Rows from block 9 of a small CTC audio transcriber, named by matrix and row number. Rows with one number within an expert belong to one neuron, the router's apart. Each number is 128 + 32 x the weight over its row's rms, rounded and kept within 0 to 255. All counts start at 0. Numbers have three digits each.
Before each expert's rows are labels from the 100 clips, of 14976, where the router gives the expert most weight on average: "strongest on" is what is common among them. Only what is clearly more common there than usual is listed. The data: short read English sentences (LibriTTS-R). In brackets: how many of the 100, against the usual share in percent.
# router: slot weights (model.blocks.9.mlp.router.weight, 32x160, trained with AdamW), inputs 0-79
# up: expert up (model.blocks.9.mlp.up, 16x160x160), inputs 0-79
# down: expert down (model.blocks.9.mlp.down, 16x160x160, transposed), outputs 0-79

# expert 0
strongest on: the word "and" (30 vs 10); the word "in" (25 vs 6.6)
router.0:089120178154212103113169092148117145146162101041054149153099126116098154128164147136153193117111132139117163139141165134097128098138170134133110113144144109149213143156130117117073150084130114075128119180141068113100073139162183092120129117
router.1:156160138087092113158152148125179109173085093195154146118164115081119113168080107142147088117150176130161145150134132089109108170150192151092122152082069125106151107139108102152119094142170106094177117087136143127129130092163113182066101158
up.9:153146144078090097110121152176185105152077110089148148139156122152146160142150145159144077144128170144125175130129115080080178156112158194153075108132073118122087093097134090097063059105135147105056124142134131127213111137122107149078136095
down.9:100101150120171090139161143103154119047124071146179108079149126114113095150157138162151174130151106093112116170116151210187104003178089112096182150107141109124172173170145169116117151143077126105155069094178120143194136130116091174077090173
up.10:152095116171150156092157146143098078067155132110130128143158087129127089125182158137097159087105162130178167119088111142165179108165156091087155127104155074108135130077084146143122082184103151115130094087112102149132080075112148109113180188
down.10:151159215119140180159083074075090098141150076181144129106085146144128098117124130088123148098148136157081106139155158128100114133127163198133086163165133133157184118158186101073150148116108104132177199140124168096161118152166181175091174105
up.11:096159100103137124151153145148140089095113149201130214178107121127157128165184168141132090112105132139138147113082114078122128115096103150153089132112127147034108103089153138132146108089159118059201124069075175201179112103143146120120115195
down.11:152179121104133094103122125128138121141112060101056128102142121218113077162143063123183080150142109074140100106148153129135116129144138072088145149072080121129073146147099210154091129108179160108158154159157089079090136097121131185168076125
up.12:104139123143142099155140145173180117159147101101162117092158110145076101126115059143181139069114130145040105130055165119043132152165111157118143076124191145072183122102148190101073139078131181117142119143106136114154094142164124164138112125
down.12:175118130107131162180081100124122181122076076178138188166145110128094120151111146059112137176125140163119146128165097134139155067092142124154128134169093137171074147133121100127138157134132073117138097131154081088155118114165156087094138111
up.13:107144143195096082153143149097088138132092053100083165112189091116194135085115117140138110141109094089116136140100139142110199119091119113161144105127134091145143117165079157152150140149117112127174152094124107060130165113147101091093175111
down.13:130152115114196151091148128147098162111127130166179149081137169149145162176106153106073201127161188163142115146120137110147089135064076197071099145137113149110081141121188105145081104110136140097125123160143172107220135112106176146150083136
up.14:133127171029148178113124098113111090108117141174156124096151143127160127145064107130103131088128142091146162160120069115156190121118136094144125147112151150137127162110099110208144107217145095154098113120133148113166115204126133140150089103
down.14:088146116160113162126120159165161170110149175108103109099138144116143130059122133165142100143075147164114131099126131137067081144132108084128143097130171137111116045164157146085147147136094119139105147097071181078129153136168186108114146148
up.15:112108165152169112123135164108118137130074101087134167136126149145098174117138110167138123130174122091084121152133104136104193099094084152168079096140120131186143153134155140143122193125145109138158102161108165218114111127124103202169112141
down.15:132137068082123149163173162151092114159116097165113128117150163091180083119168138122146144153072139168142134082123170127146089101102096123139157128124166146056117075152112101141148114110098123098109155133108103127146127168086148091117097098
up.16:152165114067202121085151076166131145105075100089088169160108157178192154111130094087135091165125136059082124084180160116132155152111161111124122134178069175137088167110116152184098091141076154133142097139125162153153114161133140161143185110
down.16:113112132127116107146145197094101122147134161132151085142082107132136147138052176102172143144122138183127055167121100155143117127120117134062146192100101184110210097116131149111174099132161154064122111119064072108161128136097127090111065141
up.17:124100144126161172095142114100087146127135103102080131141137120174143126134080088079139148102144155134144154136085132107141083125106141128114155163149095112177107135144105154144163135162190124130137113094145120161182152098090150106160128120
down.17:080155120103155126125121125139128094104131165122107143088106141160097106107062176157130123157170128124130166150151159142132170112131102152164119142147130162124170058092185144114160157049092156144119134117092142067151113146103178136153109118
up.18:131156165131100159085163166163136149116136091130141115125102123157166133123060140146137069172133106218076171070154135170088078116117145129184100130213120114129101102080090150127147161149149079086161138156111133067153180096098174090160158175
down.18:096138148132152120124130057192121123096149172110151155154133137092083129105178160095134175145138103086156103135111122099170123126067108142085070183083153129126154112105150161162102121105089147090085143111133132158139084128150130155115078140
up.19:141154143166078092148136086153137139132087121131138132168106073158105165172152132203208099141109087191110112146085140117105188133075135190153073100132106118133124140153164093075138103111156097085148149154085088102191097112165178147119104179
down.19:135112109045133139126115169084127178122150104100089101143124143075132108123112110090138185098130166063163131114164157164148072046116095078136146154119150160090056156168147138188110152113088174163076145150159138206155158113116075152143061071
up.20:131108138183136108102083092135183114123093114135123145152111181182123139105129084177176158102107126169118103113131134099123087119097124135134083092129114090167154117161126135084100049137099116072147143163146142163083159136145154112177126100
down.20:138177173107161136130154138119113101107169080090151139080151098152122130147132127132179083117128125082122138153159196173143161072097101121096130140191097129159142176139131080181080178109138187133047087146154087145181124115077141083104097123
up.21:108110157156146096112175100104099137092103152066155176086107102095140130118191130116154123099135110111111105171074139134174209142106123142168116128151173146068189153119155158154118079081148120017104093118142162135141092117130131097164151162
down.21:207129140107108122152146185158066157151151036160077134144112121152149163102107121099090169145127142110136176158145151176106099096114096165102176136114120133157166102160132091164171152144138175209100095153109136093157174133140125128116122085
up.22:068083155144115150107143109151130195109144135131116142187118103094094162138125105200134118144147115085098083084098081153141152124136168123150049063196079169175120112137113152106168148167099113103121118147098141160170071106136153113091169080
down.22:113146137109106090126147074142158102137113149165128122096107204121148145136084164161158138111135181114135143143140148110131149036133145131135177193157130067063159190167109112075157093080153135117143104149089081176126155150130059082124130095
up.23:110208131127151069174174125138085140147131064154089140167173126141112130142069114172123109144172107155123146106147131100069116082157103115162141161120163175124042156167156124145134137070074115172147154094120133131122154157049172100102081134
down.23:131041127139123178066127105154126163131151209138145118091076126115127089139193090119111096189107142113168108159100147170159144144119116090100117104117131105095125104095086182134079126183149165085169107077106128173148099088117151140146141131
up.24:068127130166142115131146125165159130143076133107150143133147133109159153147152188143122127098138134182144100140098125055096134165101122142117219177170155148087077144118166052139179120050095133153073146091044130145106116096156098091065106177
down.24:131083122072130154153145131140178128111104153168132100131081113144091171103129130105148145146229134123105079105163191106090133164194074104132058122064121148102184127122038161126052110165121121149216166164173109134162122102088118176139196128
up.25:096153118068149113127152106111113148088128127142123123142125098128095096120126159158168129161163091125137183101118091157166105107090076118180127140153137103147137077134116155181083127180166118124105103112150075111145142137098160201140132169
down.25:157191099134141082141112125116046094186117192085070186073153154159143129103095104133118135139154140123112118141106158175138135114104178145124135171118126109170155127074137136092127133105033092136119143161143151155181071160180135111074087126
up.26:135122108092127115153123154119130145103130124107053093133126074086172098164159100175172127137077126158126116125081084081159172159094162127168147155204114069107106130070133162094140094168092095127144187154098081068132120095109153113216156162
down.26:147144162139101140121087122138133168148155127115181168175132128169130155120086145069145153119152150135158101128124153166155123127103087134070106076091141189167142156142151137153091112142097128151106109085128106167122115143175129161083127114
up.27:093083184135107133116105171152152054093121109133140150100132148122102156197136144171078096137185096155124123173119105176115114157150157167127121087143110123169114124150121164100156092116094112132122116163062081201110119072164102159054155151
down.27:166154141144112157138170072182143144120158124168173116106116129057112110094138100151200130121120133132114152088105147066081149104113173102099112209102182053108138173088088142136088169072094126132148180144168135072143178161085081136136146111

# expert 15
strongest on: the word "the" (97 vs 25.1); voice: male (77 vs 46); the word "of" (45 vs 9.8)
router.30:173137118144099148126176156137124113120181142144094112173122134142141119160152142093112184107214109167109155145126113177126104108145125142130139164139073096062076141117087115143152129095179111150113117151159176036160160131140127073090171164
router.31:157139167135143177110104136104104106082114190142156062172162140134154119173163162119088193074178143105133168155148096067059139112176144157124183127126151131133084096172089117108138123086158158090176144158116125118116130146120125117123179124
up.9:119096089150166118132117085114153122134117107123160160155113066104047132139130141135152155165211198132125130112098160123171128080070130115140116133085127124117109102209146141077112168148160147110143132093063182124104065117163124128179165136
down.9:137185101153112140073161212159131118081081167111138098102068188192211124152100116136180127067092142137136162159085116130085157124191142116084098161119118128158085109121106175083120139066107164128112109163101172121206127124075146152087122102
up.10:123149116088096138142168158148158143120152078196127112114096126118106124157110100099083129153137135199135140155097174173124113130140138159115134178131104103104104119144099144099111091103083113157135098155167164091109141101166135103024225154
down.10:149140129148075084095100115147126167136154138077127172161145120162138094117155142085112115121120150058148184161125073118103113193088159143075073120145130133191080160152087104155114129150136138140136138173112168138100141121120090082167101079
up.11:122059117085094121127191164139138152084133126151134146170100137145049078101128152189100119170082102154166191107168145130047128115094097140152183136096172119122108082136075102112115177141084163112128154071092089098143197070127108143120161187
down.11:152135191117096166136097109112133141174148067113136146147172193134124131122165142063131140134119144125109118108102122168158125159132161135098096151130125139127187188115171123159090115157140095130090134172166097113124073157137066137127067101
up.12:086188063173102138102140117087111087106129168177135146132130082160108067125107140165116106119057163146110170095184132110182103124156105077161192186140123111075096121148101170135148102132135147060127133122131128110175102189148095124126098120
down.12:138093155113173124174067107170159156170105060140114148151107154151109164159147101131087088055156107097168062089097124128117173145114138152111132102148084143172166159084169115134129127152155141211131110130152163181180113102122192162165166120
up.13:147173069145118117118087158152118127123170167123087162132095157137130075104132118128107150126183178136187124137191143093131075179077132084109135046061165159119092140135126130125093136107115155175185177157146122141101138149113154116147125128
down.13:133063080136132118117115104152092173102194125151171146102180095102132147085148082082134082091090162114097131176144103117135117122126157139081124126161086077141155082133100090077130171131093136164132167074121177153135175048130093069119123122
up.14:127126143086117125129080161160087125139098177101069096104081153134156161107122160209108122110158144135120170135139104120159137089169107155138144110155173110126134034090151142118150099134069138095103114136098120113059138098192208087149135124
down.14:097168110130159190148140128120135160129078188119155118136215122057121148139138143136123141085100176102127111108095112150098178117140077105132147162140172167098183134096089155159154115134088124150162124141184133152121154124114068105140094152
up.15:114147134147080088141165133152080084110098110159153171163073160157137144118186141110138141161108184052132089137120082105107114157116159166191154087148080102156119109113119099080115135093087124117132181160132090112114141087179112150054143119
down.15:191120122074086098164123156166161158143101156112069121138097123110072148154058049122126140166092146158171097098130140128154074148116199144089151100178105120111055116110206113137168146145160136157123181183190197130152094124124128180172162143
up.16:147095117106138136143106125120126126165129133144141111096156137171153196124074135150138101099100068145098140059164094177088140081078162178123206179146083184118060186075084105159157117195152168151138116076112083114076153116180128118183110152
down.16:115102177142141087076101089185117096135094129074166133118140108098153077085155145114087154090113181116100146074163130128130089087159192132153096156130170156140124136141173157131082141089138028098089116109180168096110084208088142101100117101
up.17:133141106138105109138117160143078094125198095135155149155167079148150125122126140137128101085103103167120124152142119113158144175158162122070128147142121161142100128106131147069178121096208113071153105103130098099153156076170147101132110145
down.17:135099177136161100109125123142114165107124153113134149088120119138133097158123123127119131140094140096166142118110193139124101115108134092156172169141084090201124159185130165123122127127157164169082097135138160111139122178197047192115131120
up.18:168138111126111131179109183115119116167148174079057069125076148161097182156135159103117159148150085123124138139086070145103182127117134165087106159145102109137109139096194120113179166128123164085150110143182138112106138151093176114122089091
down.18:118132185111124117129141150143062149118100110136200103108157106120155143136102071152107160151184147142115133171141141141119140074169132115181119103113187107199118170189094116091104119193131116121136169138137147107093169122108108133113161106
up.19:164097137082149113152132149170104102121067133127137217169101140103103110137159114141166146067110093129129136170126128113045086127114143125083184144121142066078155100179106131131124142174122141087131180106141153168177160120133199119159145153
down.19:119155090152140162143127158077126155099137182087118083100130123132169120096080184103116145139129130155111145043134110156165115107100148056158155204071152163146117150125160137153063127114106148159074094156103126077093120140154128175134082119
up.20:145102104130132125145098108188124136108123066233090132139132145176068148088137129163165169139114097096144133132245129184176113095150085116129170145090090153116068109151128114153135150084103093090123154168156150183125165114133093097092133133
down.20:079137163112106111115134136142138130127135101124100105047132104158136112156168106078037137078107154125070097057093120173102121141145176152105122154108114114137122113104132049108108153142155122146137118113154113126212122129082165125121138070
up.21:108061112147088205116137052089135106057116114130101150151065157111130152152097074151079143177096106062160077110137126092085112183105107124141140107135153104087119140091098133192098131160136193120154097192090161169139116128128144163139198127
down.21:099061117113105103171114122148124165132153075163131205152121171145119114133096122227172083121105123166099064110159110119140149126130147073121152117140117118153131086027161171156144129089110120190173121112188097113126094140151148088109199161
up.22:090117163142173136094098167152145138154116140169137127109122119131122146161182123069146147103146133176110133096120152113177143126085176158144133060100181143125216105178181089100142151169107101118124100095131160090142099137079135167156086159
down.22:143159102161085147124148093086130063089121142083085100115126100144132153148154194127119160134133122092136101135144116113099134135142149140138131145120159127113130098088144126073160136121167198057176081171073177153068094087185086066086163144
up.23:122108139121190122179139183070151157050173139131143128134101123129098213119186134169152138163136107100063151138128087145077143162084141106126145073110137089135156103123161070100152115146168116180098214095143161089103183117103132143085151169
down.23:160144114091095130103138059130148143190109141125081158156145102081124093148070123115142099148132131093193105120144097052126110078086141173151114156113158091095098191096070161189156132139101078186154135120129109091083124168121129065136095124
up.24:129104134134170089126160097123138116142156133134120126107191092132137102116115171110141178161095070134061153116135121093141116095171139139145114181131143152169120147122139121167105104113131149121132096141161099165140084134120099190133141160
down.24:095110165158129088062153164087114132161090117106138112125135145097126116113139116139159072118154073177125100107162123187101134168139134153192189089084126104148092164103124135086198096129109178104115121100178135083120089171135133103082200087
up.25:170076185097130069110130146164096131134132115158162084152157119151096163151148101130154101160090138085111135114162134114158186170167113112151152101134159163174137096184119135116143179080086131153157103110110046104123191109099149096147085154
down.25:068176068155120163101132154093118082159138101120183173138203146119136109112127140108139138129166119148168127120136140122122103094137115162113119183140060135116154132089164079122154091089178148088154127066107190136178124122107136131100152130
up.26:137144081160081105126144097086142100069072069101119169159110117207093128122179163163118145147139127144132135151121178156167123065176098112109151071135124030107163078135100096122159091126170096157147142100166147110121106149137124185175151166
down.26:176131128124160180136123112107121161208151079151078102161099140093151133142167086118084095134128104071116084146112109109094162136048106165100126136116099200127121086050129147142135169113127153129164121141068094183118106117113149064103137109
up.27:145162133115100139133087137153128126088114095166165113140133087127051148159151100080149074108076135134118130163104147135097044063072143132069163092162118085128133087113143125095071193098081122105142155145120107080163157122142163159163147179
down.27:125134136155114120173202142160113141135158106125149089134113118221153132148169119106153151178102081084106111089116162100218093164145183054111158160111147102140076173096108083133110177109131127133082125124122121119156124121118126126096058166

# expert 10
strongest on: the word "of" (26 vs 9.8)
router.20:137126155109149154153144173103145108172123111124104102121149165131129128137121113112116174137184161141112170111144169173106108172196121145076169141139108078148134090112110101108140139111147105158125074125181214059180110161111089108120179150
router.21:166147052095138121180151167187126112088146146131095156084096046082097136120137109138121119131104092132128097194109105213111100116123128136123166078131136095094134070103139124084122137119141143120076149123115111138185143098085147128130169124
up.9:142178170060139145137114120178128138118095170115111161134132156114156118131112132107127107132175068104119149127143163125138092130113173095095179148113100091149140136115146121106058131111149134135154176114136121141131124037127113120097135184
down.9:127127161119086159116183114111081079146158130103140101090125117132108155108150069144158192119136138128134104068142135102107131164130075147142088130198144116117106089112112179182154075141119147134058071124085174191131154155130156064150117122
up.10:066130120063171132094117136144131113160104116143108145114127092163103131118068120088186114130150092174093093131131079138086126172108170136130106209054149131114156134095161132155090104128117123219110147149143120112157163178123130121140108082
down.10:162146084098110149170054147102185161078171103206120137086179104101188114156087148140133135093114101163169125110157165126134135144084122105119113115167104106099129115131109111108121148141137108031139130117080126169123077073142136108115098079
up.11:173186081156075133094127125164137092095132160084137144163157080176178153085148147082124172110127074087106078099074154155146133099147132102105176110139149136115146197107101135155116107137154165162135078151113174131095124119120075108128116125
down.11:099156158098155125122171147065127169210071116182100131136130106115114121192148126103076139102166104146067168122122129151156149150092139138089122139149172097116171153138134123138118134157143173159148134088078075116126114146178100199085167133
up.12:107174148158114163103195122115145097108115125096074089145108147069046151100148140146125164161108110110135109150159177092037137124108147095142171155113224153161125106181112094142118139101117108073157145156119097161190110124066186156090145125
down.12:102093141109167120113133046079110111129185107122208114165094115120198095132119134120149156091158163067147109093096111100114139156137064168123097113152087136136165110111108183115079090134124221157082079127136146155132112148142068122124138150
up.13:119106162107086080128114095113137138114150179125130170160150149139062105145129115137171100131184105157101133141080120161192127185145111123084082117146119162164135147143122138107119122114132142146125102088130050146118176168068129109194142088
down.13:119115108154068170145149111126139142154128094167152109142141089066154075079143120112144184158169105127057169119185107130129114128147198181100138165069104186147173088135152112095132136111163172126150189117132169112129101128101166117080143103
up.14:138169105158137154186120119070081112125147136121096158177130179110209138108176130185122140120138105152155080145128138080019133164105089177148122042158144076109122157161144084133153111158196137133152176120158104134101142105138098170170091146
down.14:114114148106131124102118116128160155105069123158144131133142103181042156143129128166150155041182156111083137134089113097119114076139158073113032161136159126143135085124091123084111153068122135160104098182108144122059118139171185104119100100
up.15:144120116099134092085169192071148111059112156077086163130089133133101167139118174088126210164135115073093134179123069134103110194153138110158167165118087125192166143129134123137137116118137148072137107130146149114111135168151132106073118100
down.15:131124133126159143137143106135119179137112093114111127171169047074166106128111128123122150111146137144112138078131110116181131065112075187110088111150170102079030125117194130129133110117122169184130118121105126124128127102127102112090103123
up.16:119121092079124183165090143100136107140044163177128180149106159189101142087124093114112127117155089131115137109144086106107082140163147136140154137193155147095164180106153153119150156163154068146139097108098114149109172176089109093150150136
down.16:148146113216088114110086162085150141179195075180120145110128141135102157172125133061128138150102136187191137107110169129118142155126138107077091143096085140170162120183136123129140123136101111156087159139101153141111089153163159132119160102
up.17:133185159107115087125159157144137172062126124102109133156099158157115117141197108129127180139123172135129174137126139185109142126102123139122197151104075119161103104121169142094150073143140129125150144115188096101132172156130131131104205132
down.17:121160147178123137104124110083119101180160160120114065085096128149146140128097098111071135118136138112146123122121088120094156074121210087160129079097156088095137177114111140162152209107118122152079096209168145135152152088130120135158149124
up.18:114055147127176155138146148090146101165095093157121158085125133132113182124095110056153074160160091138107213079086096145092125143194102123122142187175117192110149107094136124076164147118092145086153121089136117120176089116108145110154043130
down.18:181139066119104108095128128100138122103134077123153129148104111152131101161151183124118187170126164127098150156132068128119092134123119077125117112089143156153082140134137081146137135163129118169104155102099100126074140111160151118115173054
up.19:157157141102103182129116165123161129129130077198093127167172091140143084154165157131160117141139097128151104092139109129102113119136144150131143158138106081078192093157106200133115066127115104123148101093124186143155075112146132082112164149
down.19:131088123124101082126137094155133103165108167109108223145138141086110150126149111096074124166148140086180105102138191135147152154163098175149111095129101140163070126134111130115145122173165165125123095151098170147133123147114129169116072144
up.20:137099154190131190176147095123113118111143126140112108138067076139151180101145161133121103096116117170109179118131149147063147077107173091145173127179091126163135147094071111134130173110155138118185125107069145166107102122129078106159099110
down.20:156083132096139092139149189121110147189142145147230102196141136157128145127182125086134122167161142123162125134133153155095123179099076149094090065127142184145093109119120156113120129127176152137143084062106132125156120158133100146159117020
up.21:100114178074071166098112143129229118162120121166176168109108201104118154138098134079164092168140106117175032074107093116118147130052194136139142097094119154108130130121148117130118115134102043169140106107134119119134166093145163123118129173
down.21:138182139083139139158121117104111101150158113097096134160152101206159111110108084102143133158130191105133164083170200196149166147156087137113117214073094133145141131117085140141137122160109135081059155098084088125167138153119114082174117069
up.22:117135072143137098118163166123122158171147087162103086157073113080153163118075080204124105127137123096125118188127146063112133127165117150181157094111099131118167168082112164145134155103128132131132082081099110106098164226125132123046111114
down.22:093116092126123139111120148123144142108145138156115125160179119109183115035138148148155060077134108137130078094113101109077134093116162127153150088155112112124074126147123082088072117073125136119198140085172156136128151123159132107121155069
up.23:117096062168103149110159143125115184141087098059131115121144130144127119103153152138165068158106134187126107091136186111112171094094145166142094086144179171092157069113119120093170129057044160122165150116112144154151145098127090142136115160
down.23:132088176138103119159113079118102097143124116159135083198147129122097141179142087134079123139130172107134094181121128109119114133139135107139136112105072130154175168187097159154050135131134130156127088128106160117151109131090166065135167133
up.24:128161120103126093127154117145138106111063039129062121147110141176162150159064098154187138116122067163104152145109161076142179097150165123115135222107136100098093171116134176174110140115116095142152134135112106107099072129185147131130159113
down.24:132153109194126129117104115139137102125113234136115067085125095170111161091152157096122093073106111126134069137112132182115112142087130127192099098114131102106114176153167113115108136154123204097128115155128133107199109115111158134114126127
up.25:168086086116136150173150127148102132078079131082136145104154086145062152148109084109136121119144111101075147164094106172184170158137087147102094153095157129179136099072119099146136080136109103129044152183119141109108158145110120145138161108
down.25:102192165098129078141113100126179092128136071086094081105117167120105154143181133119102161205104133173174139095102129173173101124120129142146096092129155116115088163087155138121140105132111126168151157163117111148121147156128129123145098140
up.26:133139098105127100130054162188162093098087115156136150106147062074133094100007090132149166167175118116144144108120150107140097190128130128166119176093208120167113181113174156136148125102135169148137114072111124156175161075107167134101131119
down.26:135109095121112135144182129094085132133148142107124134151099121130119234099184123154119100081114096130093130078122103151139212094170123114039132139131126150124138123133082096078130146118131160117048143110192098104089125108107117107134195072
up.27:124095178125100145104089161158138219192120081088133124160178152047103101080134142148163096165138068112140144115105115125134169184121115097136109154150145146144111114134150175161092084126111122142150069121083090114095059159145149162102104132
down.27:171173139085157134148186073103130116153160152129127119129150096126191112120129108127129118078142143125099110081198093115165141094175150168162160117125113153072077132116151128154111082128155125147120172127142127178182173157080115097138145137

# expert 13
strongest on: the word "you" (34 vs 14.8); the word "she" (33 vs 5.6)
router.26:124063202127105140092180139057109152124131170091111115136146185118119116123165122148087117118111101100059137134177115106146158159132161178114168119109139139148135109132151103135106109108082123105148177086090152089149150079150092139119085101
router.27:069095116148149159086158119054129153080157099141108121220155129161130127117152131146116157044132099120123175140176153096111137158123133182119136111123131177151116051196069081117132131074155095128117145136158165093164089136164085134108108114
up.9:086165177072128133179207073080133195114142105110136120145105104126068093122119051134164121134139109164120137178020129136149133121069090179150157149072170143132188134140152132152138139146117111098107135141131144135138120097161129091102105152
down.9:208138110123078119085090177083084108102118126092138145169132128117102162106109091130041145148155146092083103148145138124091186137205082116112107138135079093173106134193109125133115067165184155117035133093147091172124128112083127204177151105
up.10:122126140115109089114118163141160165119130093075136145079133069147090090100135112118035072181132144113075160150118106108109115111146146124139117115124192128146119120121181155157137148136147124125190113098099154115136187101104078079067063143
down.10:148155117137110165194136169101144135125123184121134149128091149111117115130174210170067195105115167169116070140144142149106138140126174139110110132140137159149138092151187068108119118073106059070082182120119131104153084156139100094105155152
up.11:106175149162082165174164134140149118116173103144137141122132132124136154149154109184160096090118070146178141122104152126110135129080146149166085116127107074124108080155083129130069145162114148073134096151117148120132139146152123115209131126
down.11:105121124113103087108099130166134136104158127143117130156169117172081094092135166113163169138090158136072082114124147160081121069131101091175156166124158173114148195052180094100226091159172129173174123127137093144119124113106123117116124135
up.12:110186134208113157120107139097118081162109089151140146118134102076139105125087147136148139101121116188130184117077122079138129131132148159160128145043086117125131146126148160118199098110138132137130165101175148142097142040190104146076121142
down.12:180101138099143154075135088148111156132085078149190142144081142159108182113166156124157164108108116129123134102143133166118132097099129140176079125107131188131113168139093105140079077188136113135162141091112058105137067152169117124208143104
up.13:160108176138117113151124172135075105136101142125125155185088205090105101088119113151137118191130092191117152115175107121156080109110105131137171166142134176080075054126105089178144155114143151144100156036123140159074125148144087095097115094
down.13:171165121115149143137139079121155163055143105134145137087116164088135137135108186115145141138182064086074124109114100154100155060125149137135107085117100110201077169118159141084084145062114143105131095117159107130212139059125136120107166119
up.14:124072114053112131114182120151123079109139134202161099109122155162137130053107131075098101142136082134094137166128103149131138108079115136126137127111175119122136112115140106095092135169113137155091114185166125159154106102109130122058149161
down.14:156150134093126111209157160136129149119121134098149090145105158079132129122111137131112164135170100147053153138184135070089142095172124156178150087134123122141119146121162072078118158152180105121058103157121118166112113120043076104161144068
up.15:099120103107047142151136098163150113136152175183128167091145162079172122106155127172123175121110132082129092138151069116093141077138125129146136115135104111126148171115153128165112135069175180140118113126149121129150122169075078100121072130
down.15:140110150160148101117165091121096107118139133065137172095124115139123098158131183092151200188157123110135168061079102234098154093132115187110113104110133146116092119135116177080119141077134124096067152161116168068115174136167090116127115131
up.16:121133150138106098107146094120084069166151182166103132195124199106174135165112115104103162082147104146133122125116082100152112073115079147055170149092109135163105135098155142169162112157151154121122152142138135189112110149097122162125153060
down.16:151153092127112132104140090155110106161127075148126131099114105075097099234116138135138169151142067117114118174122059100080176160126145154125123088125113144157137131122070157102160148078121119175114115107118135125089165123126127133117108144
up.17:158134129130113156123135112104181196082085113164110105093159146121116112143167119129160141132197174135113143195126116156164103145070097124088089091107160139185166103121081142157139076144111097139122148172071090185072079069121180145139117128
down.17:151058083104132189142134113130092098194101177072123143098141101135124070114115106165070128151124131153090106127143136124150122168143187184110118129131112114100095114139173138165157178120142086114105150107096166098111171090098141149112177054
up.18:151119120132127161184154085118118101110193170145184139147146086106154143114130074171186160132162128158168087146078190101165161106104104147195071121186167085068109157068092203138109102106102138067159122177148131137116147093153144084162124125
down.18:129109141128101104064115092094164143113087134101088140217157082135143113131138178096101114099087145122038160143120109125091083134109127109068109146158074125135126130211132119174152124167184169176157098149128158148136125159125109103112114075
up.19:097191128089101113104134125110137122118120112079212118155125133121171112106156137074098104148117135072105165066117185110161122183139097103163147127193113152114130076140062083182157102225154203166108139104144094155163169110116120155152083135
down.19:145101052154132091068167145147128082092159126127102194132118102197067141096140112205196183124106157182122136083124084189129136112153132155125102205137170109091161143146154118111168094127117119128154153150114071081126097168107101117122156098
up.20:185084132106157148108177121104095153120081143134110103135084154131102136206194129123174194086129120163118139119112112097140139100129080182118124162107119109165148157120136120088174125120112170119123155129141087119113103115141129160134129114
down.20:106104173149180123082131111116128037171171093090093147139176162126123144116120114107079110132133146076128097116105098130099131145129137129129101072101084088133149087120082133150123148137185097099073120151120113109158103171077105206121158076
up.21:139171123051127135094161132175128098115114134179147127134054154134115155128093101180090135101152135142134127122152136096159150096119110135133103178143167123090154088147104198113138102168175082143130190157073109106060079133152121126128082150
down.21:097078147139153157142136095143139171120165113120150156126109137170137115057158126104156113074056132156093162142162131095096124122152144067152174096136072112200105105111149129089089139107138164153111129124175091189155077122129087139141172104
up.22:127108116170166104102118130088157123133117133116099158095106154196109144104136117116114107150116157119123103112102124150093162126104089158128116060161110101159146151133144080124165066156104153120134121138122171120121149075192201173184092141
down.22:103092084169096152093173151119138077184142148106125094068133111119131082086121148156161171085172180130130072144125127127161125145154142116099140147151152158135167097093142154136143147171184095119167103090085095065151106165095085173115173153
up.23:095129137122115174133116076087121170111131174134093117104078198123125123197133170127110131109105140120115122131202132095098088154149181148171182090137130125147114145116177109156127074170125111192134171157098198136158131157130099176164132119
down.23:132124109089139147144152168169152105144106116121092168133145085153099113092081154143180089135132103128152114121115179181092100123162153129068159121120169148078152090113086149142141179017092173090161140054128107116120135130145138083067128158
up.24:113088087118104128136114148185107167140138161144108151080131155156077171110094113093188084132134095154144108115122151169174088178100151109143156177101152088114111186088103182137092088134048102114080103147133163120102122156135164130166146135
down.24:114139138091121132171168083161140128081113107124170103148132149137187134125090136093139201063117148121138105095158187141107087061192171171109126078128169105198184151147134179093181158168167143157151112114092114140086120101109106134105110065
up.25:094098117142082127117090132077121125038127125107089091164145154094113114113131111113140175128101145162215129130118117137182082187144111173093097133114134121105148080150159127144109125141142115059124100154170197119109143086168147118185171172
down.25:143170167149082155116137108157115137137160174139083111102153074131154149106060136148108132166153130129126092132107154195139084121184140097178146168107113143078167201125089140073111112150110130131162117199101116099092149127139153129104116087
up.26:146141122120101105155143118123169123142094056159104130118110104134135168113131121215157095145124114169088109105112118047104108179081165113116063140161119130098151150099139146123138063158201172076150108085109119138164137109126129112139151144
down.26:095121122153094162125127142075125134209107102175162137136157106161122129078116109128127143101165094132134115117171164126128147144121110119228124164083134105141180092150090122140164128134115094153086060129130123103172074128147058139111147106
up.27:109128200191116175131200100070101126118088158073091091151121145126157146106114132145170127128191085148117156162112091084089077098128090212129082102153125170152114057185121096122189095145173130138112149070158077188092140104122126156127148106
down.27:174091126079084142141132101119115065140156114111153153126152107116139127165137145063100117137109129113158134126158131136103147156137177126119142135076163136175083147125141126140128146072090086125117192134169128172132170114147151114111099079